config.yaml
dataset: "photos with spoken descriptions (Open Images, Localized Narratives)"
image_size: 16
levels_per_channel: 6
width: 320
head_dim: 48
fused_qkv: false
qk_norm: false
layer_scale_init: 0.1
tie_word_embeddings: true
init: "trunc_normal_002"
learning_rate: 0.0078
max_grad_norm: 1.0
max_steps: 23900
warmup_steps: 710
adamw_weight_decay_other_params: 0.05
Rows from block 5, named by matrix and row number. Rows with one number belong to one attention dimension. Each number is 128 + 24 x the weight over its row's rms, rounded and kept within 0 to 255. All counts start at 0.
# v: attention value (model.blocks.5.attn.v.weight, 288x320), inputs 256-319
# proj: attention output (model.blocks.5.attn.proj.weight, 320x288, transposed), outputs 256-319
v.256 [111 142  93 134 131 126 122 165 112 147  94 150  87 101 115 141 148 139  82 123 157 115 126 148 102 125 119 106 116 146 146 124 108 111 161 125 108 178 153 127 124 111 140 105 131 164 153 190  76 101  83 136 166 112 138 113  88 105 144 151 160  95 160  95]
proj.256 [119 144  98 138 141 102 117 116 160 133 131 161 146 130 117 173 118 123  93 124 105 108  87 142 143 161 116 139 145  95 114 154 150 119 123 134 115  64 118 121 107 104 119 146 145 120 138 127 168  95 124 102 183 132 139 135 142 116 127 172  97 142  77  89]
v.257 [121 123  94 121 115 157 127  98 175 112 156 149 134  90  83 152 149 103 117 115 160 106 157 156  92 120  80 103 148 128  85 125 134 130 134 137 140 167 122 148 129 147 136 125 140 119 103  91 148 105 126 134 134  97 130 103 113 134 146 152 158 113 110 134]
proj.257 [129 129 110 147  87 124 149 158 119  98 123 124  89 155 149 116 159 167 151  84 170 163 100 136 122 116 160 120  84 103 120 171 148 151 151  87  78 155 107 108 129 145 139 175 113 127 110 124 126 135 110 123 135 112  99  77 162 121 129 146 125 171  92 111]
v.258 [139 106 147  82  97 112  98 163 120  79  94  58 129 107 154 159 114 122  82 130 138  81 150 114 123 119 182 132 134 136 113  92 142 102 146 146 154 148 132  76 105 103 127 146 150 134 131 158 134 146 143 144 112 170 117  47 107 135 144 147 120 115 111 113]
proj.258 [104 118 138 107 114 127 121 132 194 112 102 138 146 155 107 116 115 138 141 120 117 114 109 157 153 141 147 134 138 144 125 100 116 123 162 147 153 110 137 139 108 146 140 107 113 102 141 106 129 111 189 122 148 136 110  67 179 148  99 118  98 144 130 110]
v.259 [118 114 159  91  95 130 159  91 135 119 114 119 130 120 133  82 140 122 119 154 121 112 153 108 127 140 130 112  95 145 146 109 106 126 120 160 120 143 109 126 113 102 143 161 176 115 113 125 148  82  89 135 148 122 102 145 122 140 138 138 150 137 149  94]
proj.259 [137 152 115 130 183 151 142 124  94 128 109 125 108 120 105 108 165 119 125 130 155 125  91 119 129 159 144 130 150 139 122 111 102 149 106 109  99 175 150 157 153 141 151  78 110 136 106 127  90 155 152 158 128 147  78 129 135 134 132 131 148 105 106 131]
v.260 [129 163 132 143 185 127  73 106 150 154 106 111 128 121 154 160 136 133 162 163 148 149 104 153 155 142 124 117 172 100 133 130 127 140 141 156  38 125 116 103 153 180 141  68  73 165 113 126 123 147 157 106 128 110 131 122 126 157 117 138 112 164 118 130]
proj.260 [109 108 130  64 129 118 162 130 121 115 112 127  91 167  76 122  98 112 144 138  79 114 115 164  97  89 154 117 121  99 143 134 133 134  94 145 117 148  83 113 160 146 172 170 140 124 109 122 125 109 117 112 125 109 109 193 126 101 129 120 136 143 117 119]
v.261 [110 141 146 118 122  84 117 148 172 154 128 133 126 100 139 145 117 123 118 119 119 142 142 163 131 123 111 172 107 103 150 122 120 130  79 148 139 147  96 136 126 113 174 130 139 138 155  86 121 116 112 140 164 114 124 144 129 105 158 122 124 150 112 132]
proj.261 [136 118 110 141  93 121 135 127 142 116 106 109 149 116 126 182 166 131 149 138  70 161 124 110 152  89 164 122 137  74 152 104 103 127 137 123 143  90  77 111 119 127 128 132 147 129 114 135 116 130 104 119 108 144 127 132 167 110 113 131 123 163 122 118]
v.262 [162 133 120 133 120 133 110 112 134 157 108 143 157  83 153 137 120 158 120 158 114 119  72 132  61 102 101 117 119 118 163 144 112 126 114 163 169 117  87 162 100 149 123 168 122 125 164 136 113 124 141 132 117 144 116 121 145  92 129 125 131 113 131 147]
proj.262 [154 151 171 133 135 173 132 179 161 101 158 137 132 158 131 126 142 177 122 104 102 181 156 132 153  97 116 113 118 149 136 113 133 180 140 102 136 129  68 132 120 147 111 126  92  64 172 133 132 143 118 157 129 155  96 106 119 135 105 134 116 107  99  75]
v.263 [147  76 114 181 106 134 121 172 142 135 113 172  60 141 173 130 102  88 112  91 128 120 129 138 168 114 142 141 162 144 128 138 167 120 105  80 134 154 125 125 100 105 146  96 118 101 161  91 112 119 154 149 131 196 190 163 124 102  96 145 124 146 140 142]
proj.263 [147 119 122 197 136 141 146 161 154  93 171 162 115 137 100  94 149 163 135 166 152 116  94 153 179 139 147 154 122  82 117 112 121 103 142 151 170 120 142 128 158 120 120 115 104 155 121 126 115 119 117 104 141 143  94 154 109 103 113 101  79 123 129 109]
v.264 [108 112 110 125 146 139 153 161 131 105 110  93 136 162 124 141 138 115 115 124 102 151 144 128 123 121 123 147 123 104  92 119 140 124 120 166 142 109 145 106 148 134 132 125  76 148 146 146 114 118 141 115 127 100 128 112 129 132 128 163 148 144 161 129]
proj.264 [140 131 121 119 154  86 134 152 172 165 111 157 118 143 121 120 169 108 102 103  67 123 127 151 149 100 157  76  99  90  99 124 118 109 109 106 123 114 142 199 116 115 145 136 164 158 166 115 129 157 113 114 117 133 133 112 137 126 138 123 101 105 164 129]
v.265 [136  98  59  96 137 126 112 145 131  84 164 132  69 135 160 120 140 162 165 102 121 138 151 123 117 152  78 132 137 142 115 128 144 143 121  77 121 112 134 126 107 129 139  93 104 144 112 126 102  88 104  95 128 172 147  75 126 107 154 128 132 125 131 126]
proj.265 [170  94 134 130 118 135 145 132 141 130 123 135 158 149 129 124 155 119 110 149  99 155 121 109 123  99 166 105 134 132  95 117 160 162 155 160 151 127  72 186  95 130 120 143 114 128 119 141 148 118 104 117 145  89 128 112  57 102 140 109 120 120 136 111]
v.266 [124 104 126  93 168 143 122 139 118 163 122 137 145 113 135 124 123  88 151 128 147 144 134 133 139 138 137 128 105 168 103 138  93 167 116 103 130 146 135 121  79 124 112  91 143 150 128 119 103 155 109 125 130 149 107 112  93 145 101 143 128 127 178 150]
proj.266 [ 93  99 133 124 163 173 142 112 115 155 136 151 140  76 121 108 119 129 140 161 124 138 120 123 142  88 133 119 105 149  89 135 141 138 122 150  88 167 124 116 127 118 116 113 165 162  94 167 156  74 144 184 161 132 146 101 133 127 134 140 121  84 127 117]
v.267 [106 132 141 131 136  97 127  96 129 112 177 113 161 115 126 125 144 164  90  86 136 139  89  97 166 111 124 120 148 162 135 132 117 168  85 154 129 114 111 139  84 107 119 124 145 130 122 151 156 142 132 206 117 158 143 125 101 142  92 178 131 101 143 109]
proj.267 [155 113  89 188 106 186 193  99 151 142 165 116 126 110  88  95 121 115 147 140  96 156  87 135  93 152 123 119 102 165 125 148 170 112  95 166 143 109 130 119 106 140 149 108 109 107 118 143  80 164 151 174 129 124 129 129 116 147  70 156 113 116 151 167]
v.268 [141 112 115 125 139 152 135 171 140 176  76 137 132 133  67 114 104 120 135 117 149 127 129 164 102 118 165 118 110 116 124 122 105  94 178 121 124 141 134 159 132 124 111 120  92 147 108 118 135 146 117 129 166 148  98 132 138 131 164 134 188 142 107 120]
proj.268 [106 114 142 109 126 117 157 183 154 131 127 174 183 148 121 145 111 148 143  87 125 155 168 144 112 143 113 133 121 127 137 119 107 145 110 115 132 150 177 109 165 150 139 174 151 131  95 112 107 112 122 152 112 125 108 143 171 132 143 115  90 135  79 120]
v.269 [ 99 151  81 118 141 116  98 141 136 128 215 121 139  73 140 114  67 172 102 137 137 162 135  84 118 128 130 110 116 159 115 158 103 113 148 129 109 131 143 173 128 125  76 137  98 133 160  88  95 101 137 145 115 136  84 143 119 113 134 139 135 105 139 124]
proj.269 [113  92 110 119 120  94 159 120 116 110 126 143 167 124 124 167 168 129 185  94 116 147 152  99  83 166 136  99 121 147 124 138  83 128 151 103 110 172 123 106 119 131 128 142 131  88 134 137 187 148 113 156 101  71 151 148 142 142 138  82 110 130 121 128]
v.270 [127 122 116  93 162 122 110 133 123 132 140 119 115 108  92 159 104  88 119 135 145 136 119 139 127 162 112 132 130 157 130 117 101 138 131 143 146 142 135 138 142 153 116 134  81  97 163 106 155 165 147 114 167 107 137 107 119 166 120 174 151 104 130 104]
proj.270 [121 124 143 116 129 153 127 151 122 125 157 143 119 139 161 122 138 120 128 104 127 120 150 131 142  89 146 133 110 165 118 140 113 110  99 125  95 124 130 106 150 112 135 143  90 140  84 150 132 115 125 167 109 135 137 109 180 134 167 120 160 180 105 143]
v.271 [ 98 149 168 151 135 172  73 141 118 159 119 143 135 162 144 151 125 132 152  92 158 101 115  81 145 141 143 115 136 119 105 104  81 157 114 148 143 147 148 112 151 118 135  95  89  73 136 136 139 121 107 128 131 149 109 154 119 161 126 111  90 119 138 126]
proj.271 [144 102 116 180 156 130 136 105 144 124 144 129 122 105  97 118 133 159 107 166 129 120 108 140 113 185 152  92 150 119 136 173  75 160 128 102 143 158 103 151 144 146 132 117 118  86 110  95 115 140 136 109 116  72 116 124 148 195 145 128 119 110 168 111]
v.272 [116 102 149 147  96  88 117 137 150 117 151 146 145  91  94 112 127 104 131 130  68 137  81 153 115  96 115 161 126 115 146  98 117 132 132 125 135  64 123 126 124 135 100 146 116 140 142 133 139 176 118 116 135 133 106 132 142 144 106 153 129 159 197 115]
proj.272 [136 133 123 151 156 101 108 124 135 153 114 166 106 130 142 142 125 123 157 140 140 124 114  96 144 109 141 114 123 141  98 106 146 122 123 119 101 130 147  84 139 163 151  75  97 138 151 133  95 168 139 139 116 123 118 116 132 153 153 114 169 106  92 102]
v.273 [135 135 156  86 158  91 146 144 157 137 124 111 121 138 130 134 123  96 117 163 126 124  86 129 132 138 161 130 102 125 130 121 127 147 130 159 109 143 125 135 147 133 125 132 106 102 106 124  92 125 110 100 159  76 116 126 145 106 126 132 107 127 114 117]
proj.273 [110 111 136 142  73 111 113 116 129 130  81 153 116 146 115 133 115 151 165 141  94 161 114 132 128 156 116 145 153 171 142 112 131  92 144 137 160 139  96 128 199 138  87 158 137 144 120 137 177 119 107 127 165  87 128 111 128 138 129  96 146 135 108 137]
v.274 [151 176 112 152 141 135 130 107 136 140 108 117  56  89 138  79 114 153  97 158 159 122 153 124  80  93 166 141 132 137 137 100 134 139 122 100 126 175 126 158 164 106 177  92 153 120 166 104 102 145 138 121 124 156 102 134 122 133 178 132 152 149  91 122]
proj.274 [ 84 156 148 101  84 132 152 131 146 133 109  95  95 133 120 148 173 171 122 151 100 158 130 132  89  91  82 129 122 113 145 121 130  85 166 137 129 141 150 154 125 104 150 150 141 121 100  93 146 153 152 141 112 141 112 125 110 160 149 163  98  83 136 104]
v.275 [124 207 137 135 126 112 124 124 157 149 169 135 136 110 175 137 108 143 156 111 126 113  96 118 140  96 105 115 125 126 137 144 153 147  86 115 175 139 155 115 134 152 140 128 199 134 122  88 107 115 174 109 125 139 120 108 114 156 128 147 127 131  94 112]
proj.275 [104 105 131 104 118 146  87 130 146 153 154 145 132  98 119 133 148 160 133 172 117 103 115 129 110 115 137 114  98 114 120 145 141 100 143 155 132 154 114 107 127 128 157 127 188 105  95  93 130 147 139 100 104 135 133  66 170  80 106  95 128 147 133  92]
v.276 [147 125 151 121  87 128 100 108 140 170 117  65 151 116 134 147 109 131 153  84 108 139 152 144 133 156  81 129 169 118 130 143 139 135 140 135 136 163 130 138 148 128  83 144 158 108  94 140  88  94 125 129 139 121 112 129 120 123 162 100 143 167 111 140]
proj.276 [119  89  98 156 104 136 144 152 126 128 144 117 152 107 150 117 127 130 144 118 112 131 121 143 118 102 144  91 105 156 125  74 136 101  72 136 141 143 154 120 116 131 173 163 138  89 109 138 134 164  94 139 122 111 126 115 137 111 172 128 116 128 108 148]
v.277 [118 167 112  77 107 143 107 172 109  99 132 153  82 123 139 144  99 139 136 125 168 150 105 163 129 108 107 123 124  96 156 124 156 146 105 100 140 117 135 118 150  72 120 147 145 119 104 133  96 128 118 170 121 126 171 162 129  98 144 133 115 104 134 138]
proj.277 [119 121 122 117 138 109 116 146 166 131 160 153 116 115 130 142 112 107 133  99 154 132  71 144 134 100 158 123 153 128 131 123 108 109 109 144 122 120 110 114  85 136 108 121 120 143 104 132  88  96 112 136  98 119  89 152 136 116 108 119 121 136  93  94]
v.278 [133 129 146 122 103  76 151 129 137 162 129 144  99 123 119 107 128 104 172 115 129 112 118 137 107 139 119 143 131 178 156 148 127 116 130 151  98 102 121 124 104  87  86 127 134  73 145 111 132 130 119 110 156 144 144 156 169 142  87 119 148 113 110 136]
proj.278 [131 125 128 116 117 114 140 145 110 124  99 145 104 139 133 147  97 142 150 133 122 142 140 108 117 124 105 145 112 168 105 109 138 117 115 107 102 136 161  87 111 112 123  85 103 149 101 124 156 120 116 103 129 151 142  76 150 128 137 146 150 116 101 125]
v.279 [133  90  83 107 122 125 112 156 148 147 130 121 138 128 123 160 145 113 166 139 127  65 155 128 115 109 155 126 143 100 194 141 132 114 134 127 150 102 145 145 102 102 133 150 140 115 195 128 152 105  77  61 135 114 143 138 129 115 102 134 160 112 129 151]
proj.279 [174  98 113 135 115 144 147 121  98 124 148 121 154 142 152 126 101 118 154 138 110 103 152 133 141 150 122 142 137  99 126 153 140 114 167 132 154 113 151 134 134 113 102 114 108 109  92 154 192 116 146 124  67 146  98 127 183 128 128 149 116  65 158 132]