Weights of a small autoregressive pixel model: 23900 steps, 15.0 epochs.
Rows from block 5 of a small autoregressive pixel model, named by matrix and row number. Rows with one number belong to one neuron. Each number is 50 + 10 x the weight over its row's rms, rounded and kept within 0 to 99. All counts start at 0.
After each neuron's rows are labels from the 100 images, of 14976, where the neuron reaches its highest value: "top examples" is what is common among them. Only what is clearly more common there than usual is listed. The data: photos with spoken descriptions (Open Images, Localized Narratives).
# fc1: MLP up (model.blocks.5.mlp.fc1.weight, 1280x320), inputs 0-159
# fc2: MLP down (model.blocks.5.mlp.fc2.weight, 320x1280, transposed), outputs 0-159

fc1.552:44 54 42 47 46 67 57 51 38 43 63 40 63 30 34 46 51 64 50 56 52 19 43 49 49 37 62 56 48 70 74 45 51 60 46 46 55 41 52 46 58 39 44 36 57 63 57 53 53 63 59 55 34 41 44 39 36 56 48 36 70 67 48 51 60 41 41 47 57 52 40 39 63 43 57 49 48 56 38 60 56 41 38 58 56 62 52 51 53 52 49 66 53 45 42 49 53 55 44 60 30 42 40 39 59 45 58 54 51 44 43 48 54 54 49 53 51 43 56 45 64 74 65 48 49 47 35 60 42 56 46 51 46 62 60 53 52 51 28 47 45 42 61 33 45 53 63 53 52 46 34 34 51 48 51 48 51 43 43 37
fc2.552:36 51 55 61 58 58 32 59 52 56 41 48 42 70 56 59 47 47 47 36 42 73 50 35 49 66 40 42 60 43 54 60 52 45 51 53 66 41 48 36 54 49 39 47 52 40 47 57 45 40 48 45 54 50 52 47 69 35 56 64 24 45 53 58 61 38 48 48 64 42 72 58 39 67 55 58 41 52 50 54 60 54 71 48 63 54 63 28 42 61 54 60 32 57 54 51 49 43 62 54 48 48 51 56 57 51 55 57 53 59 52 57 30 59 62 56 36 48 50 76 44 44 42 58 42 47 61 34 70 34 50 48 37 36 41 37 51 40 64 63 38 58 36 67 52 47 56 35 49 55 52 59 62 43 61 54 39 46 61 65
top examples: text has "woman"

fc1.352:47 55 51 53 40 36 48 55 45 62 36 39 54 55 32 62 44 56 47 67 46 64 33 38 49 47 71 51 36 56 70 54 39 60 71 66 39 47 33 47 63 55 40 44 48 58 40 37 47 32 69 63 61 50 57 55 57 51 41 39 36 45 65 32 50 34 58 51 57 75 71 66 63 51 45 59 59 51 53 58 37 49 50 34 53 53 54 55 58 39 49 57 58 47 49 47 45 39 39 51 50 44 52 46 42 55 36 43 60 52 47 43 31 60 62 45 45 52 42 62 53 52 31 52 53 48 50 54 41 29 58 50 49 55 44 43 51 42 47 67 40 71 60 60 48 41 45 60 45 19 53 51 55 45 54 44 53 60 65 32
fc2.352:61 58 56 66 67 62 45 53 62 48 57 56 56 47 66 52 53 60 40 44 63 59 67 43 39 50 47 42 54 63 56 76 42 61 41 54 48 57 43 70 47 55 43 64 50 42 53 61 57 58 45 38 30 49 57 66 49 55 50 38 51 45 40 53 49 46 44 47 61 50 45 47 44 66 35 40 42 63 42 29 40 56 54 65 77 52 41 29 61 66 59 48 46 57 54 40 55 52 44 32 48 43 40 53 55 32 50 55 57 57 67 49 51 48 31 56 54 41 60 29 36 38 53 33 49 58 31 54 63 50 61 47 53 55 51 55 60 38 51 63 49 40 51 37 34 46 45 34 37 59 34 41 61 39 48 47 39 46 55 63
top examples: text has "sky"

fc1.289:51 52 39 54 44 53 54 54 57 57 50 21 60 48 52 50 47 66 49 45 50 51 63 60 28 49 38 34 56 44 54 60 24 37 46 39 43 36 55 54 30 32 36 54 48 41 53 53 59 64 45 63 47 30 25 51 51 42 45 61 55 53 48 57 36 40 64 52 47 67 53 46 72 59 46 33 57 56 49 48 62 47 43 53 77 58 54 53 36 56 45 57 49 45 52 58 58 51 65 51 58 45 56 40 54 47 57 57 59 56 53 47 39 44 60 53 33 59 48 41 42 70 50 62 52 83 38 59 62 30 44 37 50 53 41 47 45 54 57 68 54 48 59 35 50 65 55 42 58 36 44 52 45 50 51 52 53 59 36 53
fc2.289:50 46 49 42 63 58 40 57 43 68 59 61 49 41 62 50 44 49 39 58 40 62 60 49 50 44 65 52 54 36 45 40 72 45 53 44 48 60 50 51 55 41 54 53 58 52 51 31 54 66 36 53 69 48 46 47 62 58 73 38 45 50 41 46 44 46 57 31 46 48 53 48 30 63 51 38 72 35 52 48 50 66 52 27 41 48 45 50 44 47 63 45 42 50 65 33 47 59 56 64 62 44 63 63 45 43 53 40 28 61 48 61 50 30 36 55 53 54 47 59 38 47 49 46 50 51 54 61 44 71 61 47 27 47 56 65 50 46 57 61 42 60 65 50 54 48 52 47 53 61 67 37 50 49 49 47 37 63 49 48
top examples: text has "woman"

fc1.215:39 55 51 39 36 40 44 54 54 38 63 36 59 46 44 59 53 56 44 87 44 79 47 52 55 55 59 56 47 37 56 45 52 47 56 41 59 71 43 36 37 48 51 43 36 54 32 45 43 53 48 45 58 52 55 35 46 33 43 27 51 52 51 24 59 54 52 42 67 44 51 50 37 37 52 52 52 63 36 47 50 53 41 38 56 59 50 69 49 34 45 38 53 56 49 66 32 56 60 50 58 45 49 53 48 35 44 49 64 56 51 58 39 61 26 35 52 50 55 54 41 59 58 51 36 60 67 70 51 46 58 56 32 33 55 47 58 36 59 47 62 57 37 50 56 53 59 55 38 24 54 56 51 38 42 33 47 24 56 54
fc2.215:44 39 45 54 62 52 39 45 48 63 36 80 63 50 53 48 57 53 54 31 49 46 73 62 52 39 63 39 52 42 47 65 51 35 63 63 60 42 58 49 60 53 49 75 62 35 54 62 50 41 61 49 20 22 57 41 36 65 47 43 50 45 68 58 59 44 58 46 34 37 55 53 37 54 53 57 41 40 63 35 42 63 58 50 45 59 56 45 48 47 52 45 48 55 58 44 31 44 57 47 62 43 51 54 45 66 49 74 50 55 60 36 49 48 40 49 50 43 47 48 53 47 49 52 61 49 55 24 58 56 32 54 54 84 43 29 34 47 57 56 40 62 64 56 37 49 40 54 51 58 53 36 55 51 65 39 58 46 62 61
top examples: text has "plants"

fc1.529:52 57 56 33 27 63 58 40 42 57 52 46 45 39 47 40 48 73 52 50 49 61 57 56 54 39 55 43 38 73 49 39 53 46 44 55 54 57 52 43 43 65 44 60 38 36 34 47 45 45 42 49 52 67 50 59 49 45 29 47 51 58 67 47 57 68 53 52 41 57 60 47 42 49 58 45 61 62 39 54 62 48 54 41 45 37 40 47 44 50 43 63 44 81 43 61 72 37 55 57 30 44 38 50 44 65 44 52 56 64 56 59 69 59 52 70 37 54 56 59 49 49 63 59 46 61 41 54 51 50 53 56 53 52 45 52 32 43 58 34 34 46 52 38 54 51 42 36 73 74 57 58 53 36 60 65 46 29 44 48
fc2.529:52 31 50 48 48 55 36 56 54 45 60 33 71 61 46 48 48 38 42 48 60 53 67 71 54 47 64 59 40 53 50 54 60 53 45 60 63 38 47 48 31 32 50 53 72 29 45 48 62 53 46 57 51 42 56 51 50 72 37 57 60 39 51 50 38 35 35 48 80 38 59 65 51 48 60 27 43 53 52 48 47 33 51 35 55 52 61 60 44 65 36 50 49 65 56 35 44 52 38 49 33 18 49 54 33 49 63 64 54 38 47 55 52 50 33 69 59 48 44 41 47 50 49 46 46 55 48 48 48 53 35 55 49 48 56 65 43 53 48 50 36 46 42 58 43 54 62 48 54 33 29 51 48 40 41 55 39 65 38 45
top examples: text has "sky"

fc1.302:42 53 51 42 35 46 45 43 63 55 51 49 51 49 57 53 48 29 53 55 50 39 55 59 40 52 59 63 56 42 58 56 43 31 62 66 52 53 63 50 45 40 21 52 37 47 60 34 69 36 50 47 28 46 48 33 56 54 53 53 48 42 51 67 54 50 37 52 48 50 53 56 52 53 34 48 71 44 49 64 53 62 60 38 51 64 39 54 44 68 52 68 47 45 59 54 47 50 39 50 49 55 56 51 59 54 26 57 41 55 51 75 44 49 54 57 60 53 47 33 65 55 41 59 65 53 37 49 54 48 52 55 42 44 31 38 52 60 46 61 27 61 52 51 54 75 56 63 70 43 38 27 52 51 51 65 55 50 40 62
fc2.302:54 62 36 44 66 34 53 59 31 49 57 49 51 36 49 49 28 50 38 58 52 47 49 47 52 32 42 42 51 65 44 44 61 62 51 50 48 41 50 44 57 55 54 54 64 44 49 67 44 49 61 63 69 55 54 41 44 38 49 55 54 48 60 37 47 52 43 52 48 34 54 64 55 55 44 42 37 48 62 43 48 52 61 48 38 45 37 32 54 56 57 31 59 51 51 73 54 56 56 28 55 48 53 47 55 42 65 38 51 37 43 35 44 50 53 46 41 45 57 52 39 37 64 58 49 36 58 65 63 48 57 56 56 46 57 51 44 34 54 52 47 56 48 41 32 32 50 32 58 57 49 42 39 51 48 46 59 61 44 41
top examples: text has "woman"

fc1.188:42 42 45 44 56 39 50 66 57 51 68 42 61 66 45 57 49 41 42 55 54 46 67 64 48 42 52 66 43 40 56 59 45 60 55 60 36 39 54 46 43 58 45 61 60 51 63 60 45 71 40 56 34 67 52 51 28 51 52 33 43 62 79 49 43 61 37 60 60 58 42 40 57 44 43 49 33 45 62 39 47 41 46 55 45 27 55 52 45 43 59 52 51 55 48 50 53 39 46 66 48 42 52 56 54 54 52 47 66 30 59 42 43 54 61 68 49 53 39 39 57 68 66 34 49 61 42 50 41 54 60 58 46 66 50 50 23 52 64 40 38 67 54 52 46 54 51 62 50 55 60 44 35 43 45 58 54 64 50 38
fc2.188:44 48 48 55 47 26 54 58 45 43 24 26 55 56 47 53 48 52 49 51 50 61 57 47 65 65 66 52 74 36 34 49 53 36 44 50 53 52 50 40 53 41 38 37 52 60 52 44 59 37 48 47 63 59 51 44 71 35 53 49 52 46 61 47 52 58 49 69 48 57 54 56 62 38 49 57 60 42 38 47 46 66 51 57 48 50 42 38 49 39 54 44 64 66 35 50 30 55 42 38 63 55 64 50 48 48 49 41 51 61 46 61 42 51 45 40 38 33 38 42 49 28 64 61 63 56 55 40 62 37 50 59 55 50 42 49 64 54 45 43 68 62 77 51 45 51 32 38 60 52 44 38 50 63 59 54 41 52 46 45
top examples: text has "plants"

fc1.580:53 49 57 37 45 68 39 60 43 58 62 46 63 52 54 60 32 47 45 56 40 44 58 54 42 62 41 45 51 21 42 58 53 52 44 49 45 26 60 25 43 43 51 37 42 55 49 59 44 41 48 57 35 45 40 48 52 47 55 51 70 46 44 62 50 55 60 56 41 41 29 61 51 53 30 59 66 66 62 67 49 40 42 37 45 55 62 45 40 55 56 44 46 49 35 35 44 54 56 40 37 42 53 51 68 55 58 49 60 50 32 35 58 48 58 60 62 65 47 43 68 47 44 47 45 58 33 55 65 42 66 46 46 37 34 46 55 65 48 66 50 58 61 48 39 60 36 65 48 46 62 49 63 37 45 46 47 57 57 58
fc2.580:31 50 33 46 65 41 42 44 46 61 60 56 38 45 43 54 71 49 36 57 46 70 45 45 56 39 62 52 31 62 42 43 58 43 42 46 46 50 54 51 57 48 44 63 45 39 64 57 49 54 46 37 59 57 64 49 52 45 57 54 37 47 57 52 41 53 59 39 42 51 47 53 54 67 50 38 56 45 63 46 60 54 57 57 58 55 41 56 34 51 51 42 56 57 72 48 44 37 51 53 49 66 69 72 57 40 49 48 42 54 50 64 71 57 60 43 34 54 63 53 22 41 39 38 46 43 52 42 39 54 32 55 38 52 36 55 42 55 46 67 38 46 23 50 39 38 47 45 28 60 57 57 43 48 56 62 42 43 66 35
top examples: text has "woman"

fc1.5:46 44 67 58 55 35 43 44 36 43 54 59 69 55 50 73 52 66 43 46 50 76 59 44 19 48 46 39 52 29 63 28 43 55 54 69 49 53 53 50 56 60 43 57 49 45 57 52 55 55 45 38 45 49 56 45 33 60 51 36 62 51 41 58 45 67 66 74 55 38 49 37 31 45 36 35 41 56 52 72 42 62 29 57 39 53 48 46 55 47 55 46 55 52 63 61 70 52 63 55 48 57 46 29 64 52 59 44 55 47 56 26 43 43 58 43 43 44 41 57 52 48 53 68 57 63 69 53 62 31 56 67 48 49 51 44 62 53 45 39 43 56 49 45 46 65 47 39 36 43 44 48 47 46 49 53 41 56 43 57
fc2.5:43 53 27 41 46 71 42 43 51 44 45 54 45 47 69 53 53 44 45 48 57 60 68 51 57 36 49 48 63 41 34 66 36 33 55 44 40 52 44 43 49 64 47 52 57 54 69 32 42 54 38 52 58 68 63 47 59 76 43 54 47 49 46 46 55 51 51 63 76 71 44 35 34 61 46 56 32 38 39 39 61 49 50 59 64 60 45 57 60 61 44 46 48 54 39 54 32 50 60 64 63 44 46 60 29 44 45 43 61 48 24 38 59 44 35 52 58 51 53 45 53 27 54 39 38 53 34 51 45 47 31 39 54 57 63 46 49 44 59 52 61 50 60 54 38 55 57 64 46 51 61 46 44 45 68 51 44 45 54 55
top examples: text has "plants"

fc1.415:40 54 65 33 55 38 48 63 66 61 51 42 59 75 43 32 63 54 33 41 52 35 60 68 62 62 33 48 45 45 47 55 60 59 65 48 52 47 49 60 49 39 40 40 40 40 58 55 60 41 34 47 60 41 42 50 42 41 35 52 55 50 63 50 40 46 66 42 53 60 56 51 57 46 58 56 43 31 59 46 51 43 51 39 56 43 45 42 63 52 62 40 40 56 45 57 58 54 46 79 50 45 40 51 38 41 51 36 50 16 58 55 40 67 47 49 56 66 45 53 59 70 52 41 46 49 53 56 54 50 46 39 40 64 56 56 54 54 38 53 62 59 58 53 48 46 34 43 50 51 43 38 43 44 52 33 36 61 47 49
fc2.415:47 38 42 62 40 55 46 36 45 34 51 67 29 45 35 73 43 39 53 45 38 48 41 38 61 52 50 50 54 36 48 53 52 65 51 51 55 58 48 50 43 73 45 23 39 63 28 49 36 47 52 63 59 54 62 66 67 45 50 43 57 48 64 57 51 52 45 62 43 30 55 49 42 51 53 39 53 42 49 52 55 51 45 49 55 47 53 41 53 53 54 49 51 40 45 32 52 35 52 27 60 61 64 31 57 64 37 50 38 58 26 62 48 41 55 54 64 40 54 47 47 59 53 59 53 54 46 55 49 67 68 59 43 54 48 34 53 60 54 33 53 53 45 43 54 43 52 42 43 55 55 42 67 57 53 47 47 36 54 57
top examples: text has "plants"